A small image VQ-VAE, trained from scratch.
Model: encoder arch inception, encoder widths [160, 320, 640].
Training: muon at rate 0.0034, 5600 steps, batches of 128.
Data: 203450 training examples, 3.5 epochs.
Rows from block 1 of the decoder, named by matrix and row number. Rows with one number belong to one attention dimension. Each number is 128 + 24 x the weight over its row's rms, rounded and kept within 0 to 255. All counts start at 0. Numbers have three digits each. After the name is the row's rms in percent of the matrix's.
# v: attention value (decoder.mid.1.attn.v.weight, 128x128), inputs 0-127
# proj: attention output (decoder.mid.1.attn.proj.weight, 128x128, transposed), outputs 0-127
v.19 101:127106155130126145117113144098110163099124135122117162122121101123151113106156140143132094141141128110167138131140103165174122127128183136122126128123126156077132106162073121128116142134109142154119148121128122140109075089115135125137160115137131198161137135112140121111101129126137152093144112130109101098136114109218117121175165102157165100085117147120118081156138124132097158109117
v.20 092:152143134116074129122112132133105129108129124110140175142128145103135152163096137176092083121131137119118073125162158141135117088117101139163123080099099123187126172146114132151160099121144129114154126116155108141156158180129163143131129113137127126122122117121115144125118150146078157122165127081099123102161141155124138132139145127066138121131087104107112157118107165105134177124108
v.21 097:139195098185149101137148157098141122136136127105158122141141131156136133088074111105120129097117114098122142110130120133115104148132138128110133164175170135180122107131131144146092120109089157125125173160101150166138127132158122102168121116113113131137130112134161070136144105107120139142111110167141085123153101164125100101096166127103091114120106123147130165099135112117128143083107
v.22 090:185100148119131103162126124126109150116112112097088157121164062113130099103153138158146167138122118142137117161119122150118147116154139150090091110095146134093167101113131096174091150169136122155139121125108130112138121101087140134139160129147130146112097169141132156094089138118111077129103167159143167164113105091161114124144131130129132163159151098140146137139153115109125143150106
v.23 101:152107156144133131103132143163093109133131130140114100100132096091153113183131121121111098137145161087148157145100142140158167139129150144110133074108160088103141136149144135094161142157108074176092127160120094123122145120171084140139129146142141119127151144136096091120147142157157119076124122114113141153098139135113155121125127083158146150115093149105164079138130139159141121105139
v.24 103:141100120132121137129084122106135152118103114112121198129119166159125113118124095200141121127110095134156107144131151132166118105088137147143151144123074123139117147158103116144110138157144087121122172097134140142120117128098125091115171126079131109127117108119148122135159133129130176099091146146119160127164098097160086122137129124093118124178143142117148133113144118081090167159135
v.25 090:125163124130088113109115157179136093110111126177149106152143075136107120113141097160181160114140139146152105118085121075130128151133132111119116152148131134172132124159103139090131099104124177135151137139101145100193111119164121111137144129096160147165138158108133120136159138150110149106121123082128096117111123123134124096138129146124054119152136088129100107125096137145120146117126
v.26 090:145092150134090127082113165124146168126112099116125173137147138159106129143132121095112081127135136131085121158112119169137082092130107114096114112122150165130121126168134103146126132163148127129161162107180178140125118150115177132130142135098163076127133106161154169142138122098090150116164124163096128116166128120101114101142093125116124129146131133134112178150127097116113143146162
v.27 115:163161111134165134147121157130127142164144121165159149127099124087133161144075130124108102155128139117100127132116125141123106116140113101117140158083129125170122122152127111128122081103139148137131147123158119130082128132112114162129128101116130138110132140098119177166142107170069167143165085081121084109108178122128118137172130136120098120129123110112105161169126123122154139072083
v.28 088:136127132140188100138091173105112139137101139115118096124181116142129142112098151104172160110146151088150161082117155131090095125134108159116108129129148139144142127109096146129102112138119131107116115157075140145121116096171157133160155090164100164156150108133127099089118150111087170124125154143106139131114122111129110143127170123128163129122133165121098097161106131155139149075127
v.29 102:122157132106140151115100150131144137140109157148147060122117125102171178134106158104113117115119117127123097127154146074093145118128135144161148158117151099123147157103102125091139112146158145130149115154130101106159146141156144174159119093171133143144134117105074095156145091152120104120142116128092105136105156114123131137101117107121117132119068132100169085147121138171150143082129
v.30 099:151162143150114139102095149138127141138150114138152135142134137122116141129086144120134134152150119086105134157198121139093107105148092130135168069135165105120131105110118126110115123140125171144113164134143123124103125126107141185135156102132141181116128148142088093115093148123122126191173108076149119139142141128124142140140124126131117122088121156076114105158112125167177128115086
v.31 099:165102155105093115162133125163083113099113090140102124127166143087130135132161131167113082113123112116147102182136130134139155064122154153130125113132109064139134117117152140162143126147137135116121125105151100116144148151131096110121169090088147131137081132083121127108142152135151075131114137103117152138138112139141123152119097131096126159152154154131187104115173114109134119141117
v.32 125:195130100105106100175135151098142112114135114097120147082141151114137134131166158138139109153155083119111145128139105134135115134127156121084151128145079104093151149151159137103153096124171119115135107137133123170127141093155091168112150109119136132115086099131160126107087138107125117100160091112114100089138155150129128146131122142141133152124184180097110102127126126130131104178138
v.33 084:121114134065126134130118174141098119133159097156191091104146111127125088121147103106178164140118124115142128134118156130140148153104105061114131106109173154126104126102114123138146152133108175138127153117114162151146124103112127093133133154162132135165137151108112127135157127138169184118134131162164117117105124119094089111109125129157101095122115081115094121163099107156116129116114
v.34 098:090152131172124170085089115159128138124128157094109136136126111128116111164129153148123134138104151135111078146127128121099125105155153091095106091100163147125107129116123152158152116123174165118178112068123075115172146127111135138129133120162119116104159133149124153151135145116076128087124129101140130139132098112083164149126127135081085136134107114143132156109110125136157153165140
v.35 094:161131146124133070154125103134153134074127121137133115152126166110157173126148094115088127168121135132154134146093094124139111117104175102141124138147105058108166156157104145129179102125116090125128117164159077126100116116155129154141102135116132136136131117158124142149179123148148097089137108139091127125093162112116134113132115101162149159146151130142174115138133107108105159113118
v.36 076:166139109111150146160123127097178138111107111137140118136169067166074126138139098119172126096114091142133131117118113118158114145165170137116143159184105158113141131125121121115132094136151092129122099137119134097155157087138151076140147134092135158104129124131066132138145134106152097157081141168144143157130131096106098125111116103097151124166167120148134146109124137139142131127138
v.37 111:119126119153096165120120135102130109136125089117149116132153108176101106129136087074147113129097113148092134159140116124123091176143093166087119112120142127112128133108106136142165136150133115118161096145142139134140116102059169127138149132137162131145126147110144175109137150144124105095124135163120112133119111082086159167135133107096141172165106107165126151137123158124133070167116
v.38 114:170104149092086097117128099149095141099121105153187150122110103120087149124135131127114116140145149170134123163124177105156130136110105149145120125123127140132125173150101044145104152142097140145135118152107121102091134139097145119137125121155129165149124138110157159149096148114145123153159154129109126142106138108157114157147171068125145116119109093128151108122148119114072114097119
v.39 115:113125130128087176084161144102135128174137111125146133114125091122120131156116129106192098110162125133067128170158119128131115124161057160125159125133102163140125108149160147113096155136123088143150162109100169133119096135107138147105137114130174121101097108095135150130098154138157154171128116134117130136156108087119121129174129128091126135150123137126082158121113128119142115150145
v.40 114:154132110158167139126074138093098121091122117099174160133136153180102101153141132096115086114152124118143108121126134140149139156140137150122170134131111106145160172105123109135151103149144094088127077139154117109131178132139135109138172114167118110116116158119084137111095111093099112082110122117135148114138144196144141140106155115104141157176122090138105125133117130131151129132115
v.41 116:131115134146090081144144091146147123085091116121079132106121101136087124105196157146154133124127125149165142111114106102125150129121125097108091105182137129134145143168111121099168149126141127135141107139076126121097160100130122105119081126138131170167126135149147109087111113156121135119147146148128080122125086108150145141134152126167124139122146125151123107112159183145087113167127
v.42 119:125097156189138155138126108144146151083124129087099114127135095129120114122155129138170136090134110138112124170142164090148171114137141197089132088172107133126152101146128127111127163166141104103092122113129156116094110119091123094159152108110128143128125130110111152118083147159137090164139116130089149152132128104168136104117137114129153119137167116143077110107163144124111104137125
v.43 087:154131127099137124106135103134081199144132132130107110150121119147131117151075122109145146125134120150114128193158146129167111134140141117132129112112164133118120078070171107154075153107127163162120127139158126120118101156094140114140136141112112130117133144141087137171115130138166085164102153125151142146096145092092111153121140133124114142094107093096139137138159103140088096140159
proj.19 105:172126123118158107188116151136120180113087085099095173110141113082076145134138137157152182132124161149154109124107148093126143094108123134108126096132128142122118170127157120155138142109128147131087126123175101118137128099118102119090130108135117126142126139115158168110144103142083141120140156130135120084138105126182143163135105108125095127142137140142142093143149156112121147171164
proj.20 118:135115115128111137106084127118128131134133156136127128132140152064148131137163128101123110151136186121117125115091124146104178161131142101115163140085114130171095148105079109148148098114125112144149111102164148122164159161088113150133137145154146147157094173117127105128147164109144144143134082133163165088138150124123128141142126184165141153126101103129172150105145117161169133136111
proj.21 087:116120125175131104126171121133118135159147177133109131138142092169090082151102099101133127118129103080147139093100118141143125141138129113102145135120112159117121104130135134130098175103124083159140133141105139115133126086130141091172105135096113107131188139147084152132091121085136137108095120099132182153092137103130101064147129145126120161140111127156123103137130132143130151081144
proj.22 086:136097131088106132145108143143122138072110109091150093144144132127063151144144127137181144127138143082162099156139148109108115100119147171124079119180134135156134122135138170133173157128146132100161144126124107098098098131111152127104148105124085100119158117110124111104167092166066126140150143126137128112164101124118112151123118132113129120150150139152097118146094150083122131144144
proj.23 105:146133135097162107114121160176123143093125136169165132105123114117123178126177114117129138092095144127158117120144165114153139142147155123171101126135112113163178158174136147123128141136124154132114128136130116146103098133124134139085097088127128158085104153144123126149188095159073132162102126097077148140106141156133130143141129106109115131116131108129134154158186143119108173137128
proj.24 098:164111137073134142122128084099173127153148145124123172136130151131131080117169158112152126123133150091133119139110139152127131131108114135114117169119083102150108140073134110162154151116176130114131115113163125104169136111096104093129171131171142154161119134095156134096059153139126140154136122161140151154138114127154127137133135142137123125157147127137187085117159103114108134151152
proj.25 082:119110124155132102063144119151095115144122088150140159148117095083099096135123123121108125114117138115141143190187107149120118094121165083137153148139135141131181141146142113128114145168106123134124137155178133113128110135123067132128137121107119114165127136125115119132127074104140170113144138123129119208102163123130116118109139131121113139092102084149108139154106135126163112112109
proj.26 091:140140102103105139103089106114142133146146135100094143141136131142139062127122113099163125099135153163111122145094151119113155139123108112140086115129136142149084186104122137144126141103138139167164145118123167144127138119046142130144123139153104160142090150098156144110138125112158115160146091142160129090182113125108160148118149133124117147174133116109144114128124138143156170177158
proj.27 123:133115126157122148130088115122064176142163163150118127143133144095132113158141122118103114153141178160113146112087129107149138133125090090099161136087145172135109127096105157102118117091115113137162125131137125128163145176096127150149144146155145175156115146125120081142134164105138142123152079105151123103138139125149161130176137114160131129108065170119131112119136144146143127134118
proj.28 096:134145147149166162145150136112099151132146121149125123094120109122091109126112144159126167121122109097149141109141123096165139119126185110136138112155119100076151134114140148100152149121139159142105136160077090129098146103179117125138112096108106096099152173156110143132108101120134132127066152168092097152132157126152097133142145139145104150131132119064141120181126159108143144116146
proj.29 105:105132108168155100096133148154107075176111135167146129130133128124163110142109136155119107104106152105123130087134101128152131116143135117132186120107094115103151128160107147107126123135152128126110122157101135159136151100137093193100117149125156107154128169150111090158159157086133100123111157110127131150097168153134150133113169122126132156108103157107127145173101133171168131093097
proj.30 093:134130113159108120153101136135132132131144134160127131085133094092151144090138171165121100128146120137106157127104143132151151161124124131089175126102139132095109121151128143102124094103134131183116136134109153151138134140147153134149144138139181166136136133142144116165118147103093133137110106121127066094116113143154143139151183178161137156131094127082093133141129166199150166139129
proj.31 110:146103122076103099124102087176138132090084164127154132129106138078129171156163126133127118145154142117113108126121152144099131161116125135112124145108074126162157135109105115123144136105143067147137102125174132144149132151110113118070149129121110174144131131086116117127174118195060118136130132098123161154114132143094149128148123146134112142153111123132138162142129126111133151150130
proj.32 120:116106147159145101123153109104158085133158179148132108119090122142180082149104168122160095124154110127146169128118136161179094144130149129110146078159135093091152117133130139123148124147121122102137111123106112156077138111166123121167083158132140127101119147134155160138100159109126139113126148179102150141114120162150101171117138122148118112154154128078112113119153107105112125140148
proj.33 078:130098148127067143092137124132107116148118136140093098145151145118106148146147135113131151160114119146154103127140094126117104125120110122124112153097113162135117119106161157129123103090132119142142139208152190136132119172109095123130175132126113113132126090095114092140161109135138154119130105153130154112081107148126169117151139144176089127172083108125107141150082112134140091090132
proj.34 087:148176123130136150135069150126094122111135136120077107127143129156100083110119096161105137135081109173126077167110153123130160123109130140128141122138160131129148153103110117176141108135133150150151117106109106115167150122117148142139128110124077120095109158114082097163148107104089131107175103171126151102163147112111168148130143124075145125120103135093115139133130162112121127134105
proj.35 099:151143164126169161103152102124149134132146134141152115147113163118142143162084100141110115135131124126160126128135177161125096130158152103124129135113075094148120109127107153148168169180112103118129094113128079179115155096154123117134107127126179141120123102145125106134080141115139108145105083126120130157098159147167129145088141136124168126146195144108135112113152162134133107116108
proj.36 079:149066120109116120124125145105123139132162144126145129165153098113118163130147120065153090174144148130143092158108112147116088128148110150154094117116102129125099123110117135124123125134130090094147130134143122092133107129098111154107158149137118138123112144138112101078186119127149106115084129109142096108096136127145123165149099087136134176194157137142145143102123086099117168159129
proj.37 101:142136124104096164113104119103106102136114139118153104132135125132119122122140098112157141129093135089153078168124122156108116129120116134112113134112150129151099168128169104112153135187133130117194132120096167111098107119076141123106084151136129179087131157128128104120143145087172133135144093119165117057139108121135094122094135118123140154127173088155125131097122118123152119111145
proj.38 113:136136175125134167107135120092124099148101087104136119107095122115113142113126160142110118144098111178143159092138158164095132140125138112109140111112137143131135123149151108122136119164135097141120142108156096184121096169108099080147145123104153149147155093142176080103073121126155134121091097129155151128142133150143115160082143146150104133140101122154150142152136168162158086131114
proj.39 112:142122121109107126150137175104114119150135107170145102143142093141134136112198148135153132107155089149113135140138114138107111135102126148136106131141178158116142140155106109097118120135122163117126177106131187108144085121105132110147108144132093136121128160108156157142173125133136148127166190165094126110143097106122134099157096123120139121104104098175108170106133131120104158175158
proj.40 107:134113095140110116154062134076094143117144129106142112159154108136115118126126121174139121111151134121174123154113122147121116139136134133114128107154135131095131120127106116133109084116108129099117102141080046132129117091100146160125116173114098160128124125144103089116125119108128149111111120133138074128132171107107108166148148092072115151147126128173113096106082157115142170117119
proj.41 154:097106163147131187110184097128165074153146128077139159093129135104153128126133114095144135108142131131126154134084128121152139142162139107139115117093100105173118129127150113147146118156124103116154146131128126146104153152130106117140146141119136112112130128107147127108092149138162110127121075099164159116139131123152107164072141141150146094139169103090140135118135067118174092125104
proj.42 120:096084117107147131146147142122155130155133118112127191142165118125151137131168117112174118092129104139140146164128147142086175090141136156147087140126079118163102132106130071105141123115124104103135162112131135109104110188119122123110153131157126149153135147091164129115106142157143158134130136074142125119183107093138071114109105105140130142131132130139108136120122067132128144125146
proj.43 088:144149105074093087096086169138133135136107153169159139165141133097090132154135122125114107112089153141102130119142128086109124092086096160112130116114154120138127160129141126106111120121129160133121154100151159082127123156124132124130130128168120143144148114113162115155178110139104123145093122140102148070168104140142145094147088101122119163128096170144146160135122176148108136129161