Weights of a small image VQ-VAE: encoder norm batchnorm.
Rows from block 5 of the encoder of a small image VQ-VAE, named by matrix and row number. Rows with one number belong to one channel. Each number is 50 + 10 x the weight over its row's rms, rounded and kept within 0 to 99. All counts start at 0.
After each channel's rows are labels from the 100 images, of 14976, where the channel reaches its highest value: "patch colour" is the nearest of a few named colours to the mean colour under the peak; "place" is the part of the image that holds the peak. Only what is clearly more common there than usual is listed. The data: regions of photos with short descriptions (Visual Genome). In brackets: how many of the 100, against the usual share in percent.
# r30: branch 2 reduce pointwise conv (encoder.blocks.5.r3.0.weight, 80x320x1x1), inputs 64-127
# b30: branch 2 3x3 conv (encoder.blocks.5.b3.0.weight, 120x80x3x3, transposed, each kernel summed), outputs 60-119

r30.66:50 64 67 58 52 50 59 50 47 50 61 76 60 30 36 71 48 46 43 44 49 52 51 40 46 41 44 69 60 40 49 40 59 48 43 59 65 44 55 53 51 59 54 50 46 65 54 48 50 55 53 57 31 62 63 50 34 50 49 25 39 41 50 58
b30.66:37 59 42 50 52 43 45 41 47 46 47 54 50 48 60 54 46 52 30 54 38 59 61 54 32 43 50 48 40 43 57 45 50 44 53 58 51 72 54 67 31 42 62 38 39 61 41 53 49 46 58 34 58 39 53 61 28 44 55 45
patch colour: black (78 vs 11.7)
place: top right (36 vs 14.1)

r30.26:58 39 52 44 49 79 59 33 37 53 56 40 40 28 46 40 44 43 36 49 45 56 73 53 53 61 39 59 51 46 39 40 48 43 47 53 46 49 61 47 41 43 51 58 58 38 40 49 53 52 48 53 54 53 54 51 34 53 53 44 52 61 70 33
b30.26:42 57 54 56 30 46 49 66 56 43 46 36 44 38 68 71 46 55 56 49 33 58 26 41 69 42 49 42 36 39 48 54 52 47 52 52 48 51 42 49 65 51 35 51 52 52 45 55 32 46 45 52 46 57 59 34 43 47 54 42
patch colour: pink (47 vs 9.5)
place: bottom left (40 vs 14.1)

r30.23:35 26 46 38 44 46 46 58 55 58 33 49 35 66 56 48 38 60 52 52 50 42 34 59 57 52 36 39 57 46 29 57 60 64 48 46 35 48 45 51 64 57 50 44 50 46 61 48 41 57 43 60 60 38 35 45 56 44 34 53 47 58 50 32
b30.23:55 21 40 47 44 72 41 47 35 64 58 52 48 43 26 32 45 42 50 50 32 42 66 55 49 49 56 41 58 51 50 68 56 36 63 35 61 46 41 40 38 52 43 52 38 57 36 39 48 42 52 49 31 53 56 49 53 49 33 38
patch colour: white (93 vs 5.4)
place: top right (34 vs 14.1)

r30.28:55 56 30 32 39 65 49 53 72 55 37 30 53 61 55 50 55 53 54 51 45 52 50 43 43 52 34 45 29 70 51 61 44 51 49 65 35 53 41 46 62 62 55 54 43 58 35 41 38 60 33 48 55 49 56 58 47 57 49 66 58 51 53 46
b30.28:56 27 56 37 60 46 52 44 56 56 38 49 36 41 42 33 34 68 56 39 43 36 61 50 53 47 39 44 41 45 62 52 52 65 41 51 57 46 51 67 63 62 40 38 53 46 53 48 41 50 38 45 42 47 42 36 53 40 55 54
patch colour: white (94 vs 5.4)
place: bottom left (38 vs 14.1); bottom centre (26 vs 9.4)

r30.74:39 46 61 46 43 45 35 41 49 39 62 43 41 37 46 47 55 62 41 47 45 28 44 39 63 61 30 46 46 37 50 50 35 44 48 49 50 47 56 37 43 57 48 42 33 42 43 52 55 50 54 65 44 52 47 42 28 57 29 47 44 62 43 38
b30.74:61 42 46 57 53 69 53 46 49 65 54 37 48 56 65 67 60 41 45 66 33 49 53 36 53 31 41 51 49 56 40 47 46 66 45 37 34 41 48 46 37 72 46 59 47 56 38 58 42 55 28 49 68 56 47 44 32 49 53 61
patch colour: brown (72 vs 32.5)
place: bottom right (49 vs 14.1)

r30.49:40 54 78 63 42 52 30 50 56 57 42 67 52 43 50 36 65 57 30 52 41 47 55 53 50 57 45 50 43 60 52 52 55 58 41 62 55 49 62 57 45 45 46 65 28 48 43 37 55 44 44 55 57 54 45 72 58 33 36 64 41 43 54 56
b30.49:32 54 51 31 49 34 45 31 47 48 32 57 40 57 44 51 53 50 43 43 44 50 51 47 44 41 46 49 50 63 44 58 38 50 37 52 43 54 41 56 33 61 64 46 33 46 42 51 48 35 48 51 54 33 40 56 58 56 47 41
patch colour: black (90 vs 11.7)
place: bottom right (34 vs 14.1)

r30.65:47 54 66 52 55 49 49 51 46 52 51 51 44 64 53 38 58 62 49 55 54 47 49 48 43 41 58 53 65 55 71 50 34 49 43 47 55 29 67 38 53 45 49 49 46 63 54 57 51 42 51 46 62 50 61 40 38 46 61 28 54 36 39 44
b30.65:45 63 41 35 58 68 43 39 48 50 38 45 46 50 33 25 54 36 58 48 60 49 57 51 48 42 32 41 36 52 55 46 51 34 54 52 56 58 48 46 32 30 53 50 40 38 40 53 50 52 49 58 35 49 53 52 49 64 35 47
patch colour: white (99 vs 5.4)
place: bottom left (32 vs 14.1)

r30.14:30 80 51 39 49 43 23 50 45 43 54 54 62 41 46 40 49 45 58 40 26 40 55 42 44 48 44 56 52 39 52 40 41 52 63 54 28 64 38 55 68 53 58 58 47 65 65 48 60 49 40 50 57 64 36 62 59 44 56 44 46 48 46 46
b30.14:50 56 50 38 34 37 51 47 48 49 48 39 47 37 43 64 57 48 44 37 36 65 52 50 50 38 60 43 59 48 65 42 48 45 38 45 59 42 70 55 62 52 53 60 55 50 48 32 69 32 43 60 62 43 44 48 39 46 52 43
patch colour: brown (69 vs 32.5)
place: top right (47 vs 14.1)

r30.72:36 57 49 53 54 40 59 53 41 57 59 41 53 46 45 47 52 35 39 52 47 36 56 41 46 52 70 48 61 60 72 58 30 51 29 57 56 46 62 40 45 50 43 42 28 65 59 52 64 59 40 55 33 42 49 47 52 52 48 50 50 48 61 49
b30.72:33 53 55 34 34 32 39 33 48 45 41 63 38 36 43 45 36 44 60 54 48 55 36 44 36 40 51 42 40 47 56 45 54 53 50 48 53 43 34 45 33 56 70 47 36 43 59 55 49 53 55 51 60 26 57 55 47 48 54 41
patch colour: grey (65 vs 35.7)
place: top left (34 vs 14.1)

r30.50:42 60 52 49 45 75 44 50 38 29 47 74 33 52 56 45 38 45 50 42 45 54 38 39 50 63 55 55 48 50 51 45 54 46 48 40 50 48 62 41 35 46 41 63 48 40 44 20 49 59 51 39 54 67 70 33 41 60 65 35 53 41 40 41
b30.50:38 56 43 49 56 34 40 49 62 56 41 56 26 35 56 55 45 46 31 62 39 50 60 45 49 31 52 46 47 33 43 34 41 43 49 54 58 53 55 43 42 30 56 58 69 53 55 30 47 39 43 37 60 48 54 48 36 37 51 46
patch colour: black (63 vs 11.7)
place: top left (51 vs 14.1)

r30.36:69 39 67 68 29 35 39 34 57 45 56 52 34 62 48 52 45 47 52 63 44 57 56 61 44 48 54 36 51 52 62 51 41 43 60 53 60 40 47 55 55 49 57 50 40 57 49 51 46 53 50 45 47 64 61 72 69 59 55 72 57 39 36 55
b30.36:35 43 61 59 57 51 44 48 57 63 53 55 46 23 53 39 37 37 47 71 61 19 56 51 51 43 34 37 43 46 49 35 55 43 55 66 39 51 40 42 32 52 41 32 33 44 47 38 41 27 47 51 49 54 41 63 54 52 48 57
patch colour: black (93 vs 11.7)
place: top left (34 vs 14.1)

r30.6:44 55 52 44 57 53 49 44 38 49 50 35 53 38 49 59 43 50 56 67 38 50 57 45 70 54 59 47 61 66 52 49 62 76 46 37 34 53 29 60 49 73 38 37 40 28 47 65 40 50 61 46 34 44 59 44 76 59 51 38 60 39 49 55
b30.6:45 53 58 41 36 37 44 61 42 42 37 55 53 44 48 55 28 27 54 37 54 45 46 48 47 46 69 43 35 39 62 35 61 38 59 50 58 32 52 39 46 36 62 42 26 49 46 37 59 45 51 55 49 49 57 55 53 35 45 42
patch colour: brown (61 vs 32.5)
place: top right (34 vs 14.1)

r30.29:51 41 44 47 58 44 40 59 29 37 62 39 91 74 40 40 49 44 61 45 33 48 47 42 34 51 50 49 58 46 53 45 33 48 41 29 41 58 64 43 63 58 42 59 38 68 40 53 44 46 56 48 43 55 42 40 48 49 38 45 52 61 34 53
b30.29:59 68 60 41 37 64 53 43 41 53 48 32 46 40 53 25 59 49 60 48 53 48 67 47 35 38 48 34 25 56 43 50 46 72 54 48 37 51 51 42 46 37 56 57 40 44 43 47 40 52 35 42 45 46 53 46 54 65 47 54
patch colour: grey (64 vs 35.7); pink (31 vs 9.5)
place: top left (36 vs 14.1); top centre (25 vs 9.4)

r30.69:60 39 45 46 46 70 70 32 36 63 59 42 50 54 33 51 47 43 56 48 50 49 52 46 61 53 22 55 59 53 39 56 40 50 58 46 63 72 52 35 45 39 44 68 45 55 32 43 58 65 55 45 52 52 40 53 45 38 40 54 39 77 59 36
b30.69:47 43 46 49 54 50 42 46 49 46 58 34 47 57 31 35 59 53 57 39 35 32 44 39 45 43 53 30 60 45 42 61 50 46 46 44 50 37 44 53 49 65 70 53 39 65 50 49 30 44 42 46 52 53 52 41 42 54 67 56
patch colour: white (51 vs 5.4); pink (33 vs 9.5)
place: top right (33 vs 14.1)

r30.57:52 32 38 45 61 45 64 48 45 56 51 50 64 53 30 50 38 43 17 61 48 48 31 45 63 57 53 31 61 51 34 36 39 45 40 48 50 52 46 48 50 50 49 45 50 30 34 46 42 44 34 44 44 36 44 48 54 45 34 44 62 49 60 63
b30.57:55 47 39 35 45 34 33 59 47 51 43 47 37 39 46 65 60 73 38 59 40 47 51 48 42 47 51 49 32 48 45 59 47 35 60 34 50 55 47 37 42 39 30 46 49 53 51 45 54 66 70 60 27 48 46 34 52 31 42 31
patch colour: pink (28 vs 9.5)
place: top left (43 vs 14.1)

r30.11:24 61 50 63 48 55 26 53 49 54 42 49 52 25 56 50 61 53 38 40 29 45 43 66 58 53 48 37 44 46 37 52 43 33 38 51 54 61 51 46 48 59 34 52 47 58 53 69 46 60 49 71 58 32 56 35 37 49 45 47 54 67 38 43
b30.11:41 40 57 52 39 43 45 48 52 49 45 48 40 28 50 61 40 50 50 48 44 48 51 50 40 55 49 38 39 43 45 42 32 44 33 50 48 61 45 56 40 33 33 53 60 14 45 28 44 55 43 33 47 56 28 56 48 42 41 42
patch colour: black (70 vs 11.7)
place: top left (51 vs 14.1)

r30.41:52 50 40 58 40 59 32 47 45 51 47 56 42 40 48 48 41 42 38 46 45 41 44 58 41 61 52 37 38 61 43 33 51 51 53 37 50 65 51 49 57 53 53 70 45 44 39 53 55 44 51 54 33 32 48 73 67 54 62 69 64 60 54 67
b30.41:39 48 41 50 44 48 54 19 44 48 46 60 66 37 32 45 42 53 49 59 56 23 60 46 55 50 61 28 40 50 51 58 48 50 44 33 50 35 40 65 41 45 50 52 42 34 52 44 39 54 40 38 48 34 25 56 60 45 48 47
patch colour: black (44 vs 11.7)
place: top left (39 vs 14.1)

r30.58:52 52 71 49 52 64 64 53 58 46 47 42 19 65 36 40 49 56 54 41 44 47 40 51 49 59 62 33 57 49 53 35 51 58 53 56 51 42 68 35 50 36 48 61 59 38 40 46 58 48 46 55 48 58 47 51 44 48 50 50 50 56 48 36
b30.58:59 72 41 50 65 51 53 32 46 44 41 57 34 48 28 26 42 36 46 61 70 49 53 45 46 59 27 35 43 54 37 47 57 52 54 48 60 40 42 52 63 47 49 50 59 36 45 57 31 48 37 45 34 42 62 61 54 56 48 45
patch colour: white (67 vs 5.4); pink (27 vs 9.5)
place: bottom right (34 vs 14.1)

r30.39:61 69 58 61 47 53 19 38 40 42 62 48 44 41 46 45 37 43 66 32 31 54 34 39 45 53 75 62 40 41 72 68 39 43 51 44 53 19 45 56 41 60 45 58 38 54 51 37 39 39 36 58 49 45 56 56 40 48 56 48 42 42 53 60
b30.39:45 64 69 49 52 47 46 48 48 44 60 47 77 57 65 77 40 48 44 44 47 63 33 51 46 49 57 45 44 38 57 50 31 68 65 59 28 59 47 46 44 44 39 48 39 40 45 60 31 59 68 50 51 47 61 60 39 38 61 44
patch colour: black (54 vs 11.7)
place: centre (37 vs 6.2)

r30.38:71 35 38 48 45 50 63 41 48 36 46 38 61 40 44 52 42 40 51 40 45 71 39 47 57 50 47 50 35 35 48 32 47 45 57 38 54 40 50 50 32 46 53 63 67 42 40 64 35 41 37 46 47 36 60 39 21 44 30 31 46 54 30 46
b30.38:57 69 36 48 71 43 52 49 49 40 44 53 61 37 48 41 75 71 55 50 47 49 45 55 43 76 53 57 33 38 57 42 49 65 53 56 52 47 41 51 65 41 43 42 51 49 43 64 41 61 84 58 42 55 52 51 58 30 28 55
patch colour: orange (32 vs 1.4)
place: top left (36 vs 14.1)

r30.70:34 59 39 59 41 47 44 55 48 36 28 31 62 39 52 52 61 66 55 52 49 66 53 52 51 40 51 45 54 49 61 64 33 50 45 43 34 33 33 52 45 53 60 51 55 50 50 32 41 60 57 39 64 51 40 64 20 58 30 55 58 44 33 48
b30.70:36 35 52 52 42 49 50 23 55 44 50 58 45 46 68 66 40 69 51 54 44 37 37 63 52 45 46 27 49 53 65 44 44 30 57 45 55 38 40 62 48 42 51 46 25 41 50 42 55 41 58 40 60 45 46 58 54 54 43 51
patch colour: brown (91 vs 32.5)
place: top right (54 vs 14.1)

r30.20:44 58 50 62 46 38 58 44 63 46 21 65 46 44 67 66 43 52 66 47 65 65 43 43 57 54 63 43 64 46 60 44 56 56 48 54 64 52 40 48 46 38 50 61 41 61 40 49 42 54 40 58 63 60 40 35 52 42 48 43 54 49 45 49
b30.20:57 53 44 55 42 44 26 46 36 55 58 39 32 63 51 46 40 65 49 45 39 62 34 43 42 54 49 53 52 50 41 38 59 34 51 37 44 64 36 47 39 40 53 45 42 47 37 23 55 47 48 53 43 43 49 51 40 61 48 45
patch colour: black (96 vs 11.7)
place: bottom right (32 vs 14.1)

r30.76:50 48 52 60 41 42 45 37 57 52 59 51 60 38 49 34 55 64 63 47 44 44 50 39 48 47 40 48 55 50 36 69 49 46 40 54 54 54 76 53 54 53 61 37 66 42 26 37 47 58 56 34 41 50 58 45 34 48 66 54 22 37 42 49
b30.76:46 71 30 52 59 26 42 37 50 49 45 41 42 52 35 40 64 50 43 56 41 58 50 45 34 53 31 42 54 52 41 62 45 55 66 58 58 45 48 58 49 36 49 56 46 54 58 84 39 54 54 60 43 38 54 35 34 42 57 48
patch colour: red (62 vs 0.7)
place: middle right (27 vs 9.4)